config.toml
model = "contrastive image-text model"
encoder_arch = "res2net"
encoder_norm = "groupnorm"
encoder_depths = [3, 6, 3]
encoder_stem = "single"
text_encoder_layers = 8
text_encoder_head_dim = 16
text_encoder_fused_qkv = true
max_precond_dim = 1024
batch_size = 128
epochs = 3.0
warmup_steps = 240
Rows from block 6 of the image encoder of a small contrastive image-text model, named by matrix and row number. Each number is 128 + 24 x the weight over its row's rms, rounded and kept within 0 to 255. All counts start at 0. Numbers have three digits each. After the name is the row's rms in percent of the matrix's.
After each channel's rows are labels from the 100 images, of 14976, where the channel reaches its highest value: "place" is the part of the image that holds the peak. Only what is clearly more common there than usual is listed. The data: regions of photos with short descriptions (Visual Genome). In brackets: how many of the 100.
# c30: last pointwise conv (encoder.blocks.6.c3.0.weight, 144x144x1x1), inputs 0-71

c30.17 096:101123146084119140108112160128135164174136067130194129111104163106135138119105131111105130093117125155131138074123135072114139105122133126149104140122065100134120160109105159071135124132074139124116100131098135117119
place: centre (35)

c30.13 088:104128122101085141140165100113125098164197134118112113105123134150134138121082130179146113151170139148144121093156181096131123141115173164142127107150122141123144111159114146132122098130119147172130149150143175105179
place: centre (28)

c30.91 099:135119127109152129178114193190132075141131142124124075138120129156134120140173122191147122118122141095137103115083093116107113148082153106119085166163155136094113107134125118116143110168137108120146170137085141139161
place: centre (33)

c30.37 088:151103157110134097131139136142140133132073108115103136134157086094118091125131136105159125112138148122131093131149128111186142103088093112126157079165112128150173112132110147150131108147141205128150133166159103132124
place: bottom right (35)

c30.21 089:133120166146129163130106121110117100124097143137139108144150106118124152129129130110171165117141124109120105085167137098179149128121096162126159130135137131096129120107158136097139153134126116114173178140114111133110
place: top centre (30)

c30.111 092:158169138123152108092125136111131138072126118117142131128153143145118201138128125126133097120166110156151127130119142135117124166093125112134133129151131091134111089081150100096110052150119104137143129124123110089134
place: middle right (33)

c30.44 089:128092135105176109118114106169128160161127115108149130155157137131104106141113131140171105105095131133101096116120097129127145189178138132120120133143123102105139118109137143129159157098113145133102153110131116154090
place: centre (30)

c30.101 104:139121118120146131131138167095144150194062133133118142141121113099091134149106118163076107115156121120135145186090103136099153152134086115189130130115141157121150142104138162139087145145108125121090152187136169144085
place: centre (51)

c30.4 089:157128125137150120135132110134126151107114117131132089116102133164157171126100127109142156135092122123134166083121127144127161082094147150127140153181145136083129118183136158117110157160132106102137134118132102125074
place: centre (28)

c30.83 108:123133120134103151094128179117126135125170159130137129107148147119154120118112155119165150134139089116130113117149129145157142140146142120151101147079136135123120110130155144127120097162174109152133113122129210123120
place: centre (33); top centre (30)

c30.39 100:150138151120110119178142135134173154129116145169146150115123110093143171137142121133122137135075147112071125109084151170130164134141124150167119134120126089100132106188134094083133102186124130150106217139099128099162
place: centre (38)

c30.50 096:143105173131115182071127130151178121139115149103124130117142107139109121141140115134133119138132126137140135129157119083154080118107143139107125130141135119138117131144121117083153132158098125132137075141109143123112
place: middle right (31)

c30.84 101:141115153131131098141178131110119126109152119125122156115116142119101136116109122155096154131146153187103161150113109156116137074100084148106117129129109165147129123114083156124113151123120167133127078126151111123141
place: centre (28)

c30.100 099:121098112148120120113144160129104131144126110132132116103148150139124142151110124136122143122122108140148106090155109098076134134111155136113100138123161121133148142122113095130129109159159122125133091129148181133120
place: centre (28)

c30.34 096:154153135157119150134180198114159112203180163130106141126101102124133135178150124115100147116083116157107114157131154125115129125147134166135132137098144143122078108117136091124154149150162139114136121123145112119112
place: top centre (46)

c30.128 104:140121150141116161124155143152110148161117113132164147113129127153121109102109108114152149122126081130129157139144110126093145157118090117156109138180119130150145170123083138118157142117112077104135101123121111106157
place: centre (30); middle left (28)

c30.99 120:195151121139068124167147150163137146117125152113145164113100122133109133125129125106123149106152140142123101107132148136151150150165194123143227135127150114155141118109143121132095097131148123113127111131127109160144
place: top centre (28)

c30.10 098:147134131132116173097110167123142167152125140087106140119184129151127112149112142126106098162114133071100125128152112167115129091135132131160144117154147119144135140119091151144135144112095158155124158165099073127118
place: centre (29)

c30.40 098:108148125133114149128106121110087090103154144114108127075112165148120145158105114130111074129123094158110156117103171154139092164164111146155153111134114162156082157112157140137129078132093169088127116129113105152155
place: centre (57)

c30.82 086:167110096115097141137158151147108110137194153127145114089117151123109131129107108143119125129159113136121171084151127109157142104128106125147078110086106149115090130160139153131133135111109131154134119154179119164140
place: centre (30)

c30.103 094:144137109138139150162120121095121095096155138092103104157140138141089135113140148120127137159139175099145153124104144122125118142136136084181098174118122103129142157140125090156114148106086069101137165154167081154132
place: centre (53)

c30.60 112:151109104151110092151154126091137142142133136177101072164123084117117143165128118089123088127130136110117122142147138141145156113157137145125102098123120118143106097109150096116117106106129085142146138151157125136129
place: top centre (37)

c30.72 098:100135138144101159134124080119149143151085171125155176140155123115140109127132116097078109132193085103118145127107131136103106169167116118184106122103151136126110169111144105139092126122116117098097145143126129112083
place: centre (46)

c30.43 112:111140161156156150094115161099127128126125112139150117161098131139102098139142124103146125180155180107143120111142156091086081117086109181093137129130131159148127109148153123077137145112141111139155093119141157134106
place: bottom centre (27)

c30.67 098:135118120138151121148154109130092096134127150147130122174151128152156170162130137134140113102164127171143177081096113152121086140152120148136127133109089089074114175120146123129112126079110118077171131125130073128147
place: centre (39)

c30.115 138:171122173156143121131132128110159141135125158129149126134084099138182113088128129153109156108115114173167147120120137109099117140127147121117087151143115139164097126114124169114115128083165092132134099102137137114124
place: middle right (32); bottom right (30)

c30.78 101:155116120104177087157169123113105123159214153156120100151096121115100139096114119087134138107148111139121135134123189143126136181124115113116139114105127117133095122102109169137104132153128121172139092108126108144142
place: centre (48)

c30.1 095:079138125106096155136117137157119115204106138131099118176151096119143126074147135128155086164204122175148131110107168143097103110101119129116104133150134107156123135137130135116104137107140104113106112161096105093133
place: centre (32)

c30.23 097:127151117122105095160106145130133114115184165147079121091127109155122132134107109162139144141144141154152115153127113070113090127152103088140102105122144087115124110119129149145116122145102098138110123118128125124140
place: centre (52)

c30.3 101:142118120145076171107124131154136157124098127133134139130135076097127127102127173165114113120169131127181103140116109088130133119153117117128141085122112119132145124140096127132139096110085169119135120136114108152138
place: centre (31)

c30.69 110:142126132127134145128131123125135107136138135157119121133119144120127126120123140135154164131107125139134123094164146189076131089093150169130151143130103147136091116142114123115106080137095100146163121110166104116085
place: middle right (28)

c30.14 101:149127138135121132103108122130141160139204111147107116130086157135123134147162081135093122176102137123132109158103107135123151127155070091137161108124145120147143157157159107194142127113088100127091154126130156149130
place: centre (48)

c30.29 103:134123096104114111142096126140127163091115103134100119117136119165122129157111109141142102164106162139125124121099123104142144137074141111151129129102124102139163134120126134139174141112148149167116143157089218107134
place: top right (27)

c30.138 114:105103104141144138114105101137089156089087179156142146138150133143143141151145144103146131151169184161148107133113104100138127081153099090144160111142098078120084165166098070097142127120127141164137143129105151117122
place: centre (43)

c30.108 080:138153114107128194111119143137161162116107131124112150106126102124129128096105146124098171161129106120117137074148101082139150144135146133160128108139149133117151148179089117166095140156153089150096083104132139123155
place: bottom right (28)

c30.93 100:130144148125120118101116092163141134146135108178140126126146153131083115093126153153138121136118165129088132096119175088108176133153147082153105139115133131107157145127110136151128135154155130101140139141113062102112
place: centre (35)

c30.76 091:078162076131130089169145119101106096141139114118129135103122120112141122143133104111133103108170163164091128138140144134175165175104102146121136115112146143088151111130128166146133087154107157186116127153142147127139
place: centre (27)

c30.58 111:149083138153111123100154106118130115095107127126108122112122129154163109103112125172110121130124138165127104097125184124100084166160120130142109139118119067058103147138157128155092120121117117094145124116115131149108
place: centre (50)

c30.140 090:140110135146083135156111075107152123105152119125122124115142185111130132117159110116130111155129109110102139149133100146095105137088126128142118120155116166098087130081101132157089138142133132086120158195152129105123
place: centre (38)

c30.90 102:113115148094094114120146156133108130124156141134164139130122138134124105134106142171142141121112120128127141142105136125104109132154162121096219170093085120104136144142148167175121114145111131111165107142192168150130
place: top left (32)