python train.py --encoder_arch="res2net" --model="contrastive image-text model" --dataset="regions of photos with short descriptions (Visual Genome)" --train_examples=203450 --image_size=24 --crop_scale_min=1 --horizontal_flip=true --translate=0.06 --color_jitter=0.2 --tokenizer="word" --vocab_size=6471 --loss="softmax" --embed_dim=256 --encoder_norm="groupnorm" --encoder_activation="elu" --encoder_weight_standardization=false --encoder_depths=[3, 6, 3] --encoder_kernel_size=3 --encoder_stem="single" --encoder_widths=[96, 144, 208] --text_encoder_causal=false --text_encoder_width=192 --text_encoder_layers=8 --text_encoder_norm="layernorm" --text_encoder_norm_position="pre" --text_encoder_activation="gelu_tanh" --text_encoder_mlp_ratio=6 --text_encoder_head_dim=16 --text_encoder_fused_qkv=true --text_encoder_bias="none" --text_encoder_qk_norm=true --text_encoder_parallel_block=false --text_encoder_inner_norm=false --text_encoder_positions="sincos" --init="trunc_normal_002" --residual_init="none" --optimizer="soap" --beta2=0.99 --learning_rate=0.0035 --beta1=0.9 --shampoo_beta=0.95 --eps=1e-08 --precondition_frequency=20 --max_precond_dim=1024 --one_sided=false --adamw_lr_other_params=0.0016 --adaptive_grad_clip=0.02 --max_steps=4800 --batch_size=128 --epochs=3.0 --lr_schedule="linear" --final_lr_fraction=0.1 --warmup_steps=240 --weight_decay=0.2 --adamw_weight_decay_other_params=0.05
Rows from block 7 of the image encoder of a small contrastive image-text model, named by matrix and row number. Each number is 200 + 20 x the weight over its row's rms, rounded and kept within 0 to 999. All counts start at 0.
After each channel's rows are labels from the 100 images, of 14976, where the channel reaches its highest value: "responds to" is what is common among them. Only what is clearly more common there than usual is listed. The data: regions of photos with short descriptions (Visual Genome).
# c30: last pointwise conv (encoder.blocks.7.c3.0.weight, 144x144x1x1), inputs 72-143

c30.11,188,180,206,224,190,197,175,215,183,207,201,156,188,192,218,236,187,213,200,226,242,210,166,178,197,225,213,206,240,221,224,212,203,213,203,193,192,186,205,193,190,211,185,210,198,201,207,216,194,219,178,199,225,204,184,226,211,190,206,182,221,164,188,188,163,191,182,179,209,214,220,210
responds to: text has "sign"; text has "red"

c30.41,220,250,205,180,164,246,183,221,198,164,187,208,239,200,169,216,192,192,206,230,192,168,223,206,210,165,188,168,180,179,183,192,219,224,236,172,225,187,232,187,186,216,214,188,208,191,194,172,211,223,197,203,199,202,190,202,163,186,207,190,219,204,160,228,186,196,187,199,181,185,178,199
responds to: text has "man"

c30.113,216,207,203,208,200,222,183,205,229,236,233,184,213,190,180,204,208,212,188,184,180,241,192,216,186,201,173,216,170,200,177,174,198,185,202,194,172,175,188,221,182,196,213,202,209,204,240,238,251,155,188,182,219,205,178,184,208,215,188,226,190,183,201,179,221,178,181,236,209,200,194,192
responds to: text has "man"; text has "shirt"

c30.46,204,204,192,230,201,209,195,207,190,202,195,190,200,187,220,198,195,204,185,232,196,229,207,169,208,185,164,249,203,173,223,174,220,191,218,178,205,217,188,174,215,222,201,173,172,193,194,176,177,170,198,210,211,181,208,208,220,200,213,189,208,204,191,197,181,194,226,211,230,239,220,207
responds to: text has "water"

c30.78,182,200,188,222,209,244,183,190,204,196,234,183,214,243,211,197,207,179,182,211,201,229,208,246,217,196,184,179,213,194,194,178,226,185,219,191,232,217,190,227,185,227,226,220,171,216,226,157,208,206,186,189,204,208,236,248,193,177,218,224,230,224,239,214,223,182,191,214,223,202,234,196
responds to: text has "man"

c30.31,158,243,189,207,219,236,210,213,171,167,196,212,191,183,164,193,190,194,154,195,205,171,214,208,195,181,228,157,195,164,193,216,166,215,172,193,195,186,208,205,232,212,207,213,246,199,184,193,207,219,192,181,196,200,192,192,199,212,183,233,190,191,201,200,193,208,224,201,216,185,187,238
responds to: text has "man"

c30.115,179,203,203,171,176,224,203,211,227,189,173,180,196,188,191,158,217,179,175,174,204,175,197,210,204,168,194,224,231,222,220,201,208,195,146,213,183,207,191,180,186,203,177,213,212,186,179,224,222,185,168,191,204,230,201,219,218,168,193,201,231,191,182,209,209,195,166,220,201,224,181,234
responds to: text has "man"

c30.122,224,210,179,214,193,243,205,204,224,197,194,173,209,198,165,204,186,194,192,180,185,182,222,185,169,166,181,220,206,173,211,215,192,197,222,222,197,188,192,209,214,194,218,210,216,162,185,214,222,188,199,183,163,204,234,179,209,187,201,187,193,133,212,220,213,182,220,179,193,199,206,230
responds to: text has "man"

c30.58,203,195,235,170,223,223,192,205,216,165,189,166,268,196,192,212,162,190,184,181,218,187,250,225,181,196,213,198,181,210,196,193,197,185,223,183,188,182,180,211,169,176,211,188,218,210,210,220,176,215,196,230,220,183,202,181,214,191,199,224,215,194,217,207,190,203,189,189,214,196,170,167
responds to: text has "man"

c30.103,205,204,228,190,242,208,162,174,201,196,214,199,210,237,203,186,183,186,203,232,209,162,225,187,185,191,195,196,203,213,186,225,217,209,189,192,206,191,170,261,198,212,217,217,187,168,239,201,241,198,189,219,193,176,205,221,183,193,211,181,204,207,213,169,209,214,189,202,169,210,234,232
responds to: text has "man"

c30.77,158,224,206,181,212,164,175,213,185,224,218,220,196,199,186,195,214,189,215,196,196,196,181,257,211,204,229,205,195,219,207,193,179,166,201,185,233,150,217,224,213,216,178,169,166,195,221,177,158,203,205,224,175,186,219,188,189,205,229,193,196,220,245,222,202,201,211,219,187,190,205,173
responds to: text has "man"

c30.98,213,179,195,162,182,205,198,210,204,210,154,165,212,214,205,190,200,217,189,205,199,191,203,215,203,185,148,196,215,202,211,182,217,181,181,185,216,174,168,223,180,225,207,234,226,213,187,183,232,216,186,155,190,182,209,200,215,166,196,215,210,219,195,207,218,229,208,197,184,212,207,192
responds to: text has "man"