Weights of a small contrastive image-text model: text encoder layers 8, 4800 steps.
Rows from block 3 of the image encoder of a small contrastive image-text model, named by matrix and row number. Each number is 500 + 25 x the weight over its row's rms, rounded and kept within 0 to 999. All counts start at 0. Numbers have three digits each.
Before each channel's rows are labels from the 100 images, of 14976, where the channel reaches its highest value: "place" is the part of the image that holds the peak. Only what is clearly more common there than usual is listed. The data: regions of photos with short descriptions (Visual Genome).
# c30: last pointwise conv (encoder.blocks.3.c3.0.weight, 144x144x1x1), inputs 0-143

place: middle right
c30.126:496482511518485508475487501482501499502514497541507550468508479467493512509551470498482523503491515494480495524506499525478459503536474468426509491491480512467512442550529479508489510469523432523516485475499464498548497479528529484458521486495494464472513492478516482531535516502489501500544527528513519537490531508524485525588487492489499560494500499503527500523482495526514524531512527506492496520480513516484545537490463470504512

place: bottom centre
c30.8:497490488537477501515498493482484462501498488491532446503506482461477501494496490425457476496503474546516495491509534460475509503478513495440485517532469494500529464485473457472454472514505471481471493501513512491480465474517497466530484466524513522469528520514490487470483497519499510465512495509534497510519491565486564466502476475471522492514491507513504472538537490552481535500530460488498510493496464512485547537502535498499534

place: top centre; centre
c30.32:508491486493523477505542505464529542484498489483495525501505503535491492488506450458517517492466510527531512525550477486474476487489487493491516471506465451524508504501503490516473510556502490491428475492519497513419494457477489512504519484506510470474470512468485490489525539514542490522518488476476464552486491481479467552527467547531510544513504495485502498458515478453475507470526471501533479480512507519508499503497506484516546

place: top left
c30.98:526480476492520475490515534523454522516485505566505520473506482488467490495464498442537523505505438484479489476478556500512485522463516513469491532541547508473511501492516479498501487490519507485549537498480503481510553492528525534512511492500502493552522491519515467519494467523500484551490488503497485502516515466470482529473492507466515478522534451510547507537530533539501514508529514493534505480524515532533473480509530500458489

place: top left
c30.123:504494508509519485495527518498512482517509475487527483491435478501519518512497527481530528552485500475459488491478471507502514517552523474522489476482463452527478494498498488472549471513510547448510484488512490491496560553502509534497506518483531474514517511491501473521503507564464535491483500454502493479487497479507505468484498533480497525415514479480535492478528548544497529503503530541482494478526531533507486512484523516484488

place: centre
c30.143:529491543514494511480463489518519487516478502481485473506518527505502507522582526494474510497490526552532510519472526497511480503484534504506522445515477523483513509523481506502463519532516493514464476514516505484491493509477505457519470461489527511498529490512472477523482517538473498513458490518478497494505462497471474498477518513520454487465475540511577485530508472514521489508504558491512484459510555457518495543500550510492546

place: centre
c30.77:526527503482507501454483493500504500531492500486535502534490530552512515524538545513508506501518497509469500515505507475494474518484511501498497523487456485455509495538479504537586528516481467525503514529511521528484455474481493488469498495511463493491523513492528471493509490461524490545503520483464533486508513497520468531506518558474520526501463490520486478499455490486476539517519487550446491482531547539531530517555508481521497

place: centre
c30.121:511534483530517515505497515504520484495496503506481465525472478508465489512561536429518519509448487476496532531504476483467499510513523535544538532530481519545533521462475497542497518528474491494529504544557518478478509514482504451484523542483500499505494483462490521510512540468463510455473480468505501509514506500523513466476493560516505513507457522519485530506521480477486511508461475509524472450523499494497501502480466477493510

place: centre
c30.22:473494506445473517490500476504483509483489485495538509497485521500506502505483490545435530478483451462480521540495486535466511482532493534496484559498488510487480488539502478532447476488482473513476492504505488431537501459469483514500477509526527465494520535484476486476506497470489476516496495473463549499563487510534495460514471510503506506506464470490509510454479503474520497534521472505494541538516494474494462504499491456470526

place: centre
c30.69:523556494471517485475482489561482483508507456505528522523486492518494472491454504509495516501517445525499478518554475456519492500478485486499526503429482502493512499484510512511538505536527542504504549528516476477476559477489507527496572511514510488454489503549525500504500481472518490475499539527523483504515507501509471472505494526487519512478559464494507504498519520534482499530555468508496484489498477496494502495539480452509511

place: centre
c30.25:510480480507500495477534512469474463464469477507483530511504487548494472500478500447485507533500473544513460496463484496487517457466482489512510552449524482504503540496508510509491506539523536525511507535484512526499487489477509510530528494557504544513505467468500489531501513482472473486530530518480493502497538525564481542458517485485499494462482533428472495458474478465492471518496506536503492520509480488506525540504480472491503

place: bottom centre
c30.89:532492562478455496480518508446500470499499493491489477503466462502464514503525485528506491490485492496484533507447520468515513523533532490489495514483493527461474509502499482514503501501491486496548464542499520519495473501477467522521490487538462514500442480482489500472506505494481560489495482523479507470513485532527515508534429490526510470506523433483509468506487487499528520475498466469495502495517449475566496465554492513504494

place: top centre
c30.2:488513483519483496510508494502503521491486493496475454509506476474492481476471501517511498500483485494501495521532480505500487492512506490491534446482523474500472497486462484531465545534498491466542490506455479440470491559504453478436550517531525496468490516491537530541481499502499470470502477509514466548463527488490495551514487462468511478503476500481516521483487512543490513475486552533481500510518459507538488545538497534476534

place: top centre
c30.78:501504460521456472477500487469523518510489516599480492507494490477463500502479450490499571502490466504477495506480491511490527509513440519483485504481518501549471490518497494526504490476509470524479489525482538517516540529490508503507495489490503482485523505529474535481515488521533494465516528502479463521530490509497464524538499491450447514473490508506503540506543507529489514508567516514496494509454466494522546507542505472499510

place: top centre
c30.66:510470492461467488495529524444499431468504474500491452470537525576541502503482512558496503490493454508519454511541512496502498484515499502483487540512527498496500496472513526472522466472521534479518527491485476489486490484526540533518474515496490475524509489464460511491500497483526483489526533514494459497516492545492512500481482501479511524528481524502467495498492476517521520467506509519580500471503499521463498467520554501512520

place: middle right
c30.6:539467485483540486496503480509513494483477493461488532490493505454450488499490491460512491496498517507488508500490502473533481535498438475525518477478484499487532504499534490496559530481506525546508499518488522497519502504437487463520462498521450511512494521567479506476522515494511497497488483470487579454513550512514479493532501531516495487504490476553519502501458473475482495498508536449499479535470516534509526486541515507490491