From a checkpoint of a small contrastive image-text model.
Model: encoder arch res2net, encoder activation elu, text encoder layers 8.
Training: 4800 steps, batches of 128.
Data: trained on regions of photos with short descriptions (Visual Genome), 203450 training examples, 3.0 epochs.
Rows from block 4 of the text encoder of a small contrastive image-text model, named by matrix and row number. Rows with one number belong to one neuron. Each number is 128 + 24 x the weight over its row's rms, rounded and kept within 0 to 255. All counts start at 0. Numbers have three digits each.
Before each neuron's rows are labels from the 100 texts, of 14976, where the neuron reaches its highest value: "tokens" is the input token at the peak. Only what is clearly more common there than usual is listed. The data: regions of photos with short descriptions (Visual Genome). In brackets: how many of the 100.
# fc1: MLP up (text_encoder.blocks.4.mlp.fc1.weight, 1152x192), inputs 96-191
# fc2: MLP down (text_encoder.blocks.4.mlp.fc2.weight, 192x1152, transposed), outputs 96-191

tokens: "baby" (27); "flying" (14); "kid" (12)
fc1.546:117132138107115129138144119136112187135137155160090117161152151130143141144124148126126173133126128161138143155124153132102130133120090135119119139139143087106104167154141145135154136150129101125117108159136140132150163134131097128096092118084122154082145100106145150130100116108112140092
fc2.546:167165143144145120144113130119152098112129134143177109111117165142096114114123090132110094102137147143143116101128130149128134143128168164130144111137104158139108088094078123127112149131150165116141149093108131121068115112149138096147152146165123107145096146133120133116127139110151118150

tokens: "skiing" (19); "sign" (18)
fc1.591:099145155141114118156121157085138167185121111135135162128114119137093157124091148130129105149147146134122114165114117119104156128136144142156107139170116106122127163108110101148119142124097145122111151130166102130086103131129136147180140101096164119139116059176126140171136138121150137099
fc2.591:148125116139167154117151093202118084102166151136145100133173133134140138131149126129122136137113100132126137124150143137135104135133124099127129147095150156124113094145134169105137119098168130151138096133089143118153164159128117139093144137153114135129145188106144114111112158143127118146

tokens: "skiing" (9)
fc1.730:092102125116104176123085114126143121108115121134156130151166125158153150117140127142137116117117106108155139109104059123177149131107154123099118145138174109135130134093134161121086120089104137186120099117089105172128122143137084150142138165135139154108148120137135144114118144108096116167
fc2.730:163170153146188100126170149127124101151140138115107138124110133088091119139131165123140129149130146141099105145133205119128158126142133126165140121115108163135172121157113101111145126156157126106133142137192155110107134098138172085141116091127136101173105114117126117155132120153164157090

tokens: "baby" (35); "tower" (31)
fc1.610:095124162126120098136139162106143126147153123176155117161111091123175145092143143128134096121112135110140112153143140138089147131115156136107105155128120146085120171150175115113145116152118151137116158144116120119110109119123090121189103139092134146148087136152141144106132130116161114028
fc2.610:168136107128139188130120124152131153142136141119122150131139147125075116174106132142129133123167099178137143145112137118147127121147133122165143113131118092161136084107071126141147130111137124129150097127154132134142173152139126120073161112150107094125152141113129116160120143134104141202

tokens: "blue" (100)
fc1.79:147123086083125125097133156064156158116080111112140143131145159129137164126167177152110154115112129079134082148105100081118151113122116106121134109132113151163121104112189126092151160124123119126114134138080122144127132123113169129140145146139152119092070120145140126142137157122113108118
fc2.79:125124147157081137156113114141120099092151110114130145163125124103128112122111103138095101165150146169112127102131144117140126131140121139084117135086111122123116091151105132137106115144124073131098180159113150131096134135119154146141118118124145101130133146132129171123043102163147134127

tokens: "baby" (31); "woman" (12); "kid" (11); "girl" (10)
fc1.287:089146153119109098138129096137140149124079194125092147156127146105150142133140116162135158110136131149110129137127133134164141116109086167136124116124124097106095094128114117153123149117136113162085156132143148125124155160119113154081075118111168152139194109121111134134126104120112118150
fc2.287:173123131122149128139126129108108137137192104149178102114160148168078128120131153095110115150124109118148128157134155157089135150109161112129103148151110170125133157137136129122116123137124149113134117101124127120114122069153116106163180133127106116132062135121158136140126109102146124122

tokens: "blue" (35)
fc1.136:147129152092120148081135141113153140104140095128137085094168135113130141128135108120172166145089148101116126121064165155103163142175083131135133150144150158131149148131161122124123114145140132150144120115102116083125129124130152109146121166081119138103116117136130147096155140105086159124
fc2.136:134140114151156112158113127126099122130139167123119159162104102145133148127141151149111093137182128154152140136202092116146096115126155119142145149124128105115123116145108130123132172097122129096095142153166134172115125128129116148095131094179130113131144132124123124173103102151167104111

tokens: "baby" (36); "hand" (23); "pink" (15)
fc1.575:107130199127140115135132125141102142145131150128115154111150131109135130183133153131118122179113151119087149155152158117113166097121122136152108153135105118139135103167114078152138190129136126151142132104139130116109096154138091153099068114099109116155132098148155147140129100116111140125
fc2.575:141115072135101133134105106107157134112141144137166102164107146149106126129099086113122142093159089145145106160093137149136087159103141121128136111144148124118103156092114146107130086129116123143097138157105135125133182103132110126155200128152143153114133166138117140136144145109155132130

tokens: "baby" (38)
fc1.258:108115153098173152127145129122170120120127142145128143105143124086134135103150102110142160099095126137112100165123157114132134090135121137157139137125091135113112152122106102120197103113136127138136149147123124093131125110115103118133075136065114148172133106152126148121140105101106121105
fc2.258:148151109140091123148089115127083117136155124126113103145110139144076124159121152150111111148182102132153129124140139139111105142102163104110087124155151118136120100125124164131054154133123123114101122104139142152099150126165106158111163111186139121094110139128140101134102140152150127160

tokens: "baby" (40)
fc1.241:085137099142108162114132121093130088162129166135136205137139185120135124116161156129126131108121136133103121127166103127089098102118109126145170107137132142105118156128136094099127150156153132129119147144110161125116112134112076181175165079101091105143123141137128137168114120130130161078
fc2.241:173144151143153113138118126138136154104129105125137056135139091127123162132103127132137107120158125127146109109094171109153148163098151113108061120128123122159113085098089156165094109106088125115152116108121114161116154142142177088093102153158167157103146119098144124080119165141116107178

tokens: "baby" (22); "tower" (13); "white" (13); "laying" (7)
fc1.378:137115134110129116103137090146128134145123173106118114111151121097129114181103176134133154087108144111101112105135108116120161120121147106133085131154163131128128052182069100127134137146141128182123135123112134115123095150142130158085131108109139111168116128118147164148115131090111165113
fc2.378:128156131137123120147113141124135144086144125150132151159121168152128138093142099118120113160160088174146150140106157164140077106114106131109144122116095147143134187100149142122119100111119093092117124137141097141134141111127097101159119125133129111079153137168121103143150119147121111168

tokens: "blue" (97)
fc1.665:116085131137090161145105112135110090123098122155144121096182144104160154165140151148104145110118136141162115143122121176112159141172090113133142114148156155117162143062128142147100149091125130144120137125149134149078103167143094105129071124096101121142144102121151120140155171131076134142
fc2.665:125184119138187090100130150114147136160087124096130125150097124152104112096108109124154097129145121131099134104115125062132146170060147099125121143117099128156104107174151098124133137156120098124126136140126121134172153118090161141118157124146124157136133149116090133111122096151165111107