{"tokenizer": "word", "text_encoder_width": 192, "text_encoder_activation": "gelu_tanh", "text_encoder_head_dim": 16, "text_encoder_fused_qkv": true, "text_encoder_positions": "sincos", "beta2": 0.99, "beta1": 0.9, "max_precond_dim": 1024, "warmup_steps": 240}
Rows from block 2 of the image encoder of a small contrastive image-text model, named by matrix and row number. Each number is 500 + 25 x the weight over its row's rms, rounded and kept within 0 to 999. All counts start at 0. Numbers have three digits each. After the name is the row's rms in percent of the matrix's.
Before each channel's rows are labels from the 100 images, of 14976, where the channel reaches its highest value: "colour at peak" is the nearest of a few named colours to the mean colour under the peak. Only what is clearly more common there than usual is listed. The data: regions of photos with short descriptions (Visual Genome). In brackets: how many of the 100.
# c30: last pointwise conv (encoder.blocks.2.c3.0.weight, 96x96x1x1), inputs 0-95

colour at peak: grey (64)
c30.80 104:475459503465483438462496503483487515506466472532444515499442498544490535491519512537460499526488496532520478459500499485502496542509502513543516504524514479511490473509471538478473529506529479507548486531525475542499502493479525510496521521521477532484516476519481535466491529480486509480

colour at peak: brown (61)
c30.93 096:488517524487479481505512499546443506481516495467502531466510519465476499536464485544435510533491484458551527518505445533501505490538509483482471496511484480496511451520514499484469521515489521501497488500509464506480544480522501500542485526480475517490453517515553504497506516455499484496

colour at peak: red (29)
c30.58 109:532489515514499517484543473459509476539537512492466504457487472496490494511512503483474525551484483535509514468467509519512538495501463509535498500504538532465487439508480570469480515496529521508483526487554504463522537489504495491509477503539528511445510497479483524506518479501498506524

colour at peak: red (27)
c30.35 097:478514491509499471515531537506492518472511540510490502499516467526512541505537507509497528534518527535498527491481511496504510464540472473525500492526553509474540529480421481464489541444472494478501501487504498489534497500484508548501532487523488522515478504525509557495486551512527514492

colour at peak: black (30)
c30.44 090:537497520520498534548454514510482527538491518499492486511525504504497498522463480499499496495486490466520467487501483521475505493532489489447515528520497510492461520489468472544502544517483465490508470494487507550513511569471503501472496453506481455486525471482531564480490460503465488495

colour at peak: brown (68)
c30.23 099:502457505537521489496513546535507485485528471500505496496526469513458465537435532521480503525497509461521508485552434479519490492455491512530470453489513480498504515502485457504500527519445499493497479532476517526490510542479533524487526488519514524483501483499527503484490506467459517496

colour at peak: grey (61)
c30.1 089:489500470526509499483472511517516501476485474466507507538464511502555511510489484460519559509497511528465495481549457520478504501544519511516510484540455515488503473490496473518507481511472470491468465510517504544470541520525529484490511500510472464531482498507494521541521487549456449492

colour at peak: white (25)
c30.78 111:494561549489457490496508498501483470513454480537461519504515512509493492516451505542465465464511492498528486559512456470490515469493517483494512474510485486492502470489465504509485505478492503508489509491471446466472523533525475475493524519507523493504543484542469473535501498490550479474

colour at peak: pink (28)
c30.47 122:466463486478516507511446491483490524503475536502497511534511512506459520507490499582479438460516492486493532516503506482457509509461499523465509477500487481479467531492524542440478501495511499530488471492497489510467481466521496536539482519473472492503520511526481498504497489455535525485

colour at peak: pink (42)
c30.63 092:483501501508484455534489493490474457481498472508531494504486470482524506500497508527489537521485506501473478513516477512474498508490514522491492503540521506560478516484490466566484506505498449463540459544489490556488506480485540534499480503541441535535510491457501502522522510497464529512

colour at peak: pink (28)
c30.71 092:456492485489480478483475526460515488492488501533502474522513486482515511539504478469488460501517451533461488526503487470481514492488523466476487552490489497489520516527534476541471489505473437484464468488488495479477504487462540504518480499533472464489512497514515484539519526498489513578

colour at peak: green (30)
c30.84 088:502502500500539522518516508491486483446496515478525486492499463513491489467465535520484543505529501481537505507528492491515498459545544486479539537472471497485527503482448498533512519508503547536526467543526522470468468512495553500486483460504444511506516486487467492496510535500509495538

colour at peak: red (32)
c30.46 100:482547491519481489463532540464526499517495549535484500505508512467495513482524500533477524521519570504520502481499519501492523505504516519520461477550533487504536547537493502474492497490473504495470524511512497481523498468532464584500555488506509539510486486500500493498521536478485494489

colour at peak: red (44)
c30.59 093:500500504514469474488548453501513470535539496451510532488528510498496461511506491504487479515568499502537518477501479463480460496479509455513449500497489483477492454558523538514499490485498470483469502474451519445549501491493532488511520500549518491513484488505485510507484501478502495485

colour at peak: grey (60)
c30.60 106:509484513497567530545450561503466491449469426509502512523464539496481492500509500496514512475499517519511471504534508519480468521494522476470512480487490492473472537491462522480532460514525518499503507550511497517513460512501508520496504516481486511474471507537467490480486475504507469473

colour at peak: black (78)
c30.72 098:513514509534491594496501498501515512525484541513527458520498496489485545542530486486512463481510521476505515482485511501520498477463488577512531515484507474540503549514470499541477511499497456475503494512494505504509480487494515504476508542506469504472466550511499493541513507482476502464

colour at peak: brown (61)
c30.22 118:521521498477531543486499532489531486475521486462542504471513540525511472517560505479501485526492528541529522528489542498531500493475525519543481483488553500566482490482468501461482483524502499484461477473450467529498498490473523486504514510511509509536501497494494519450483530519484499488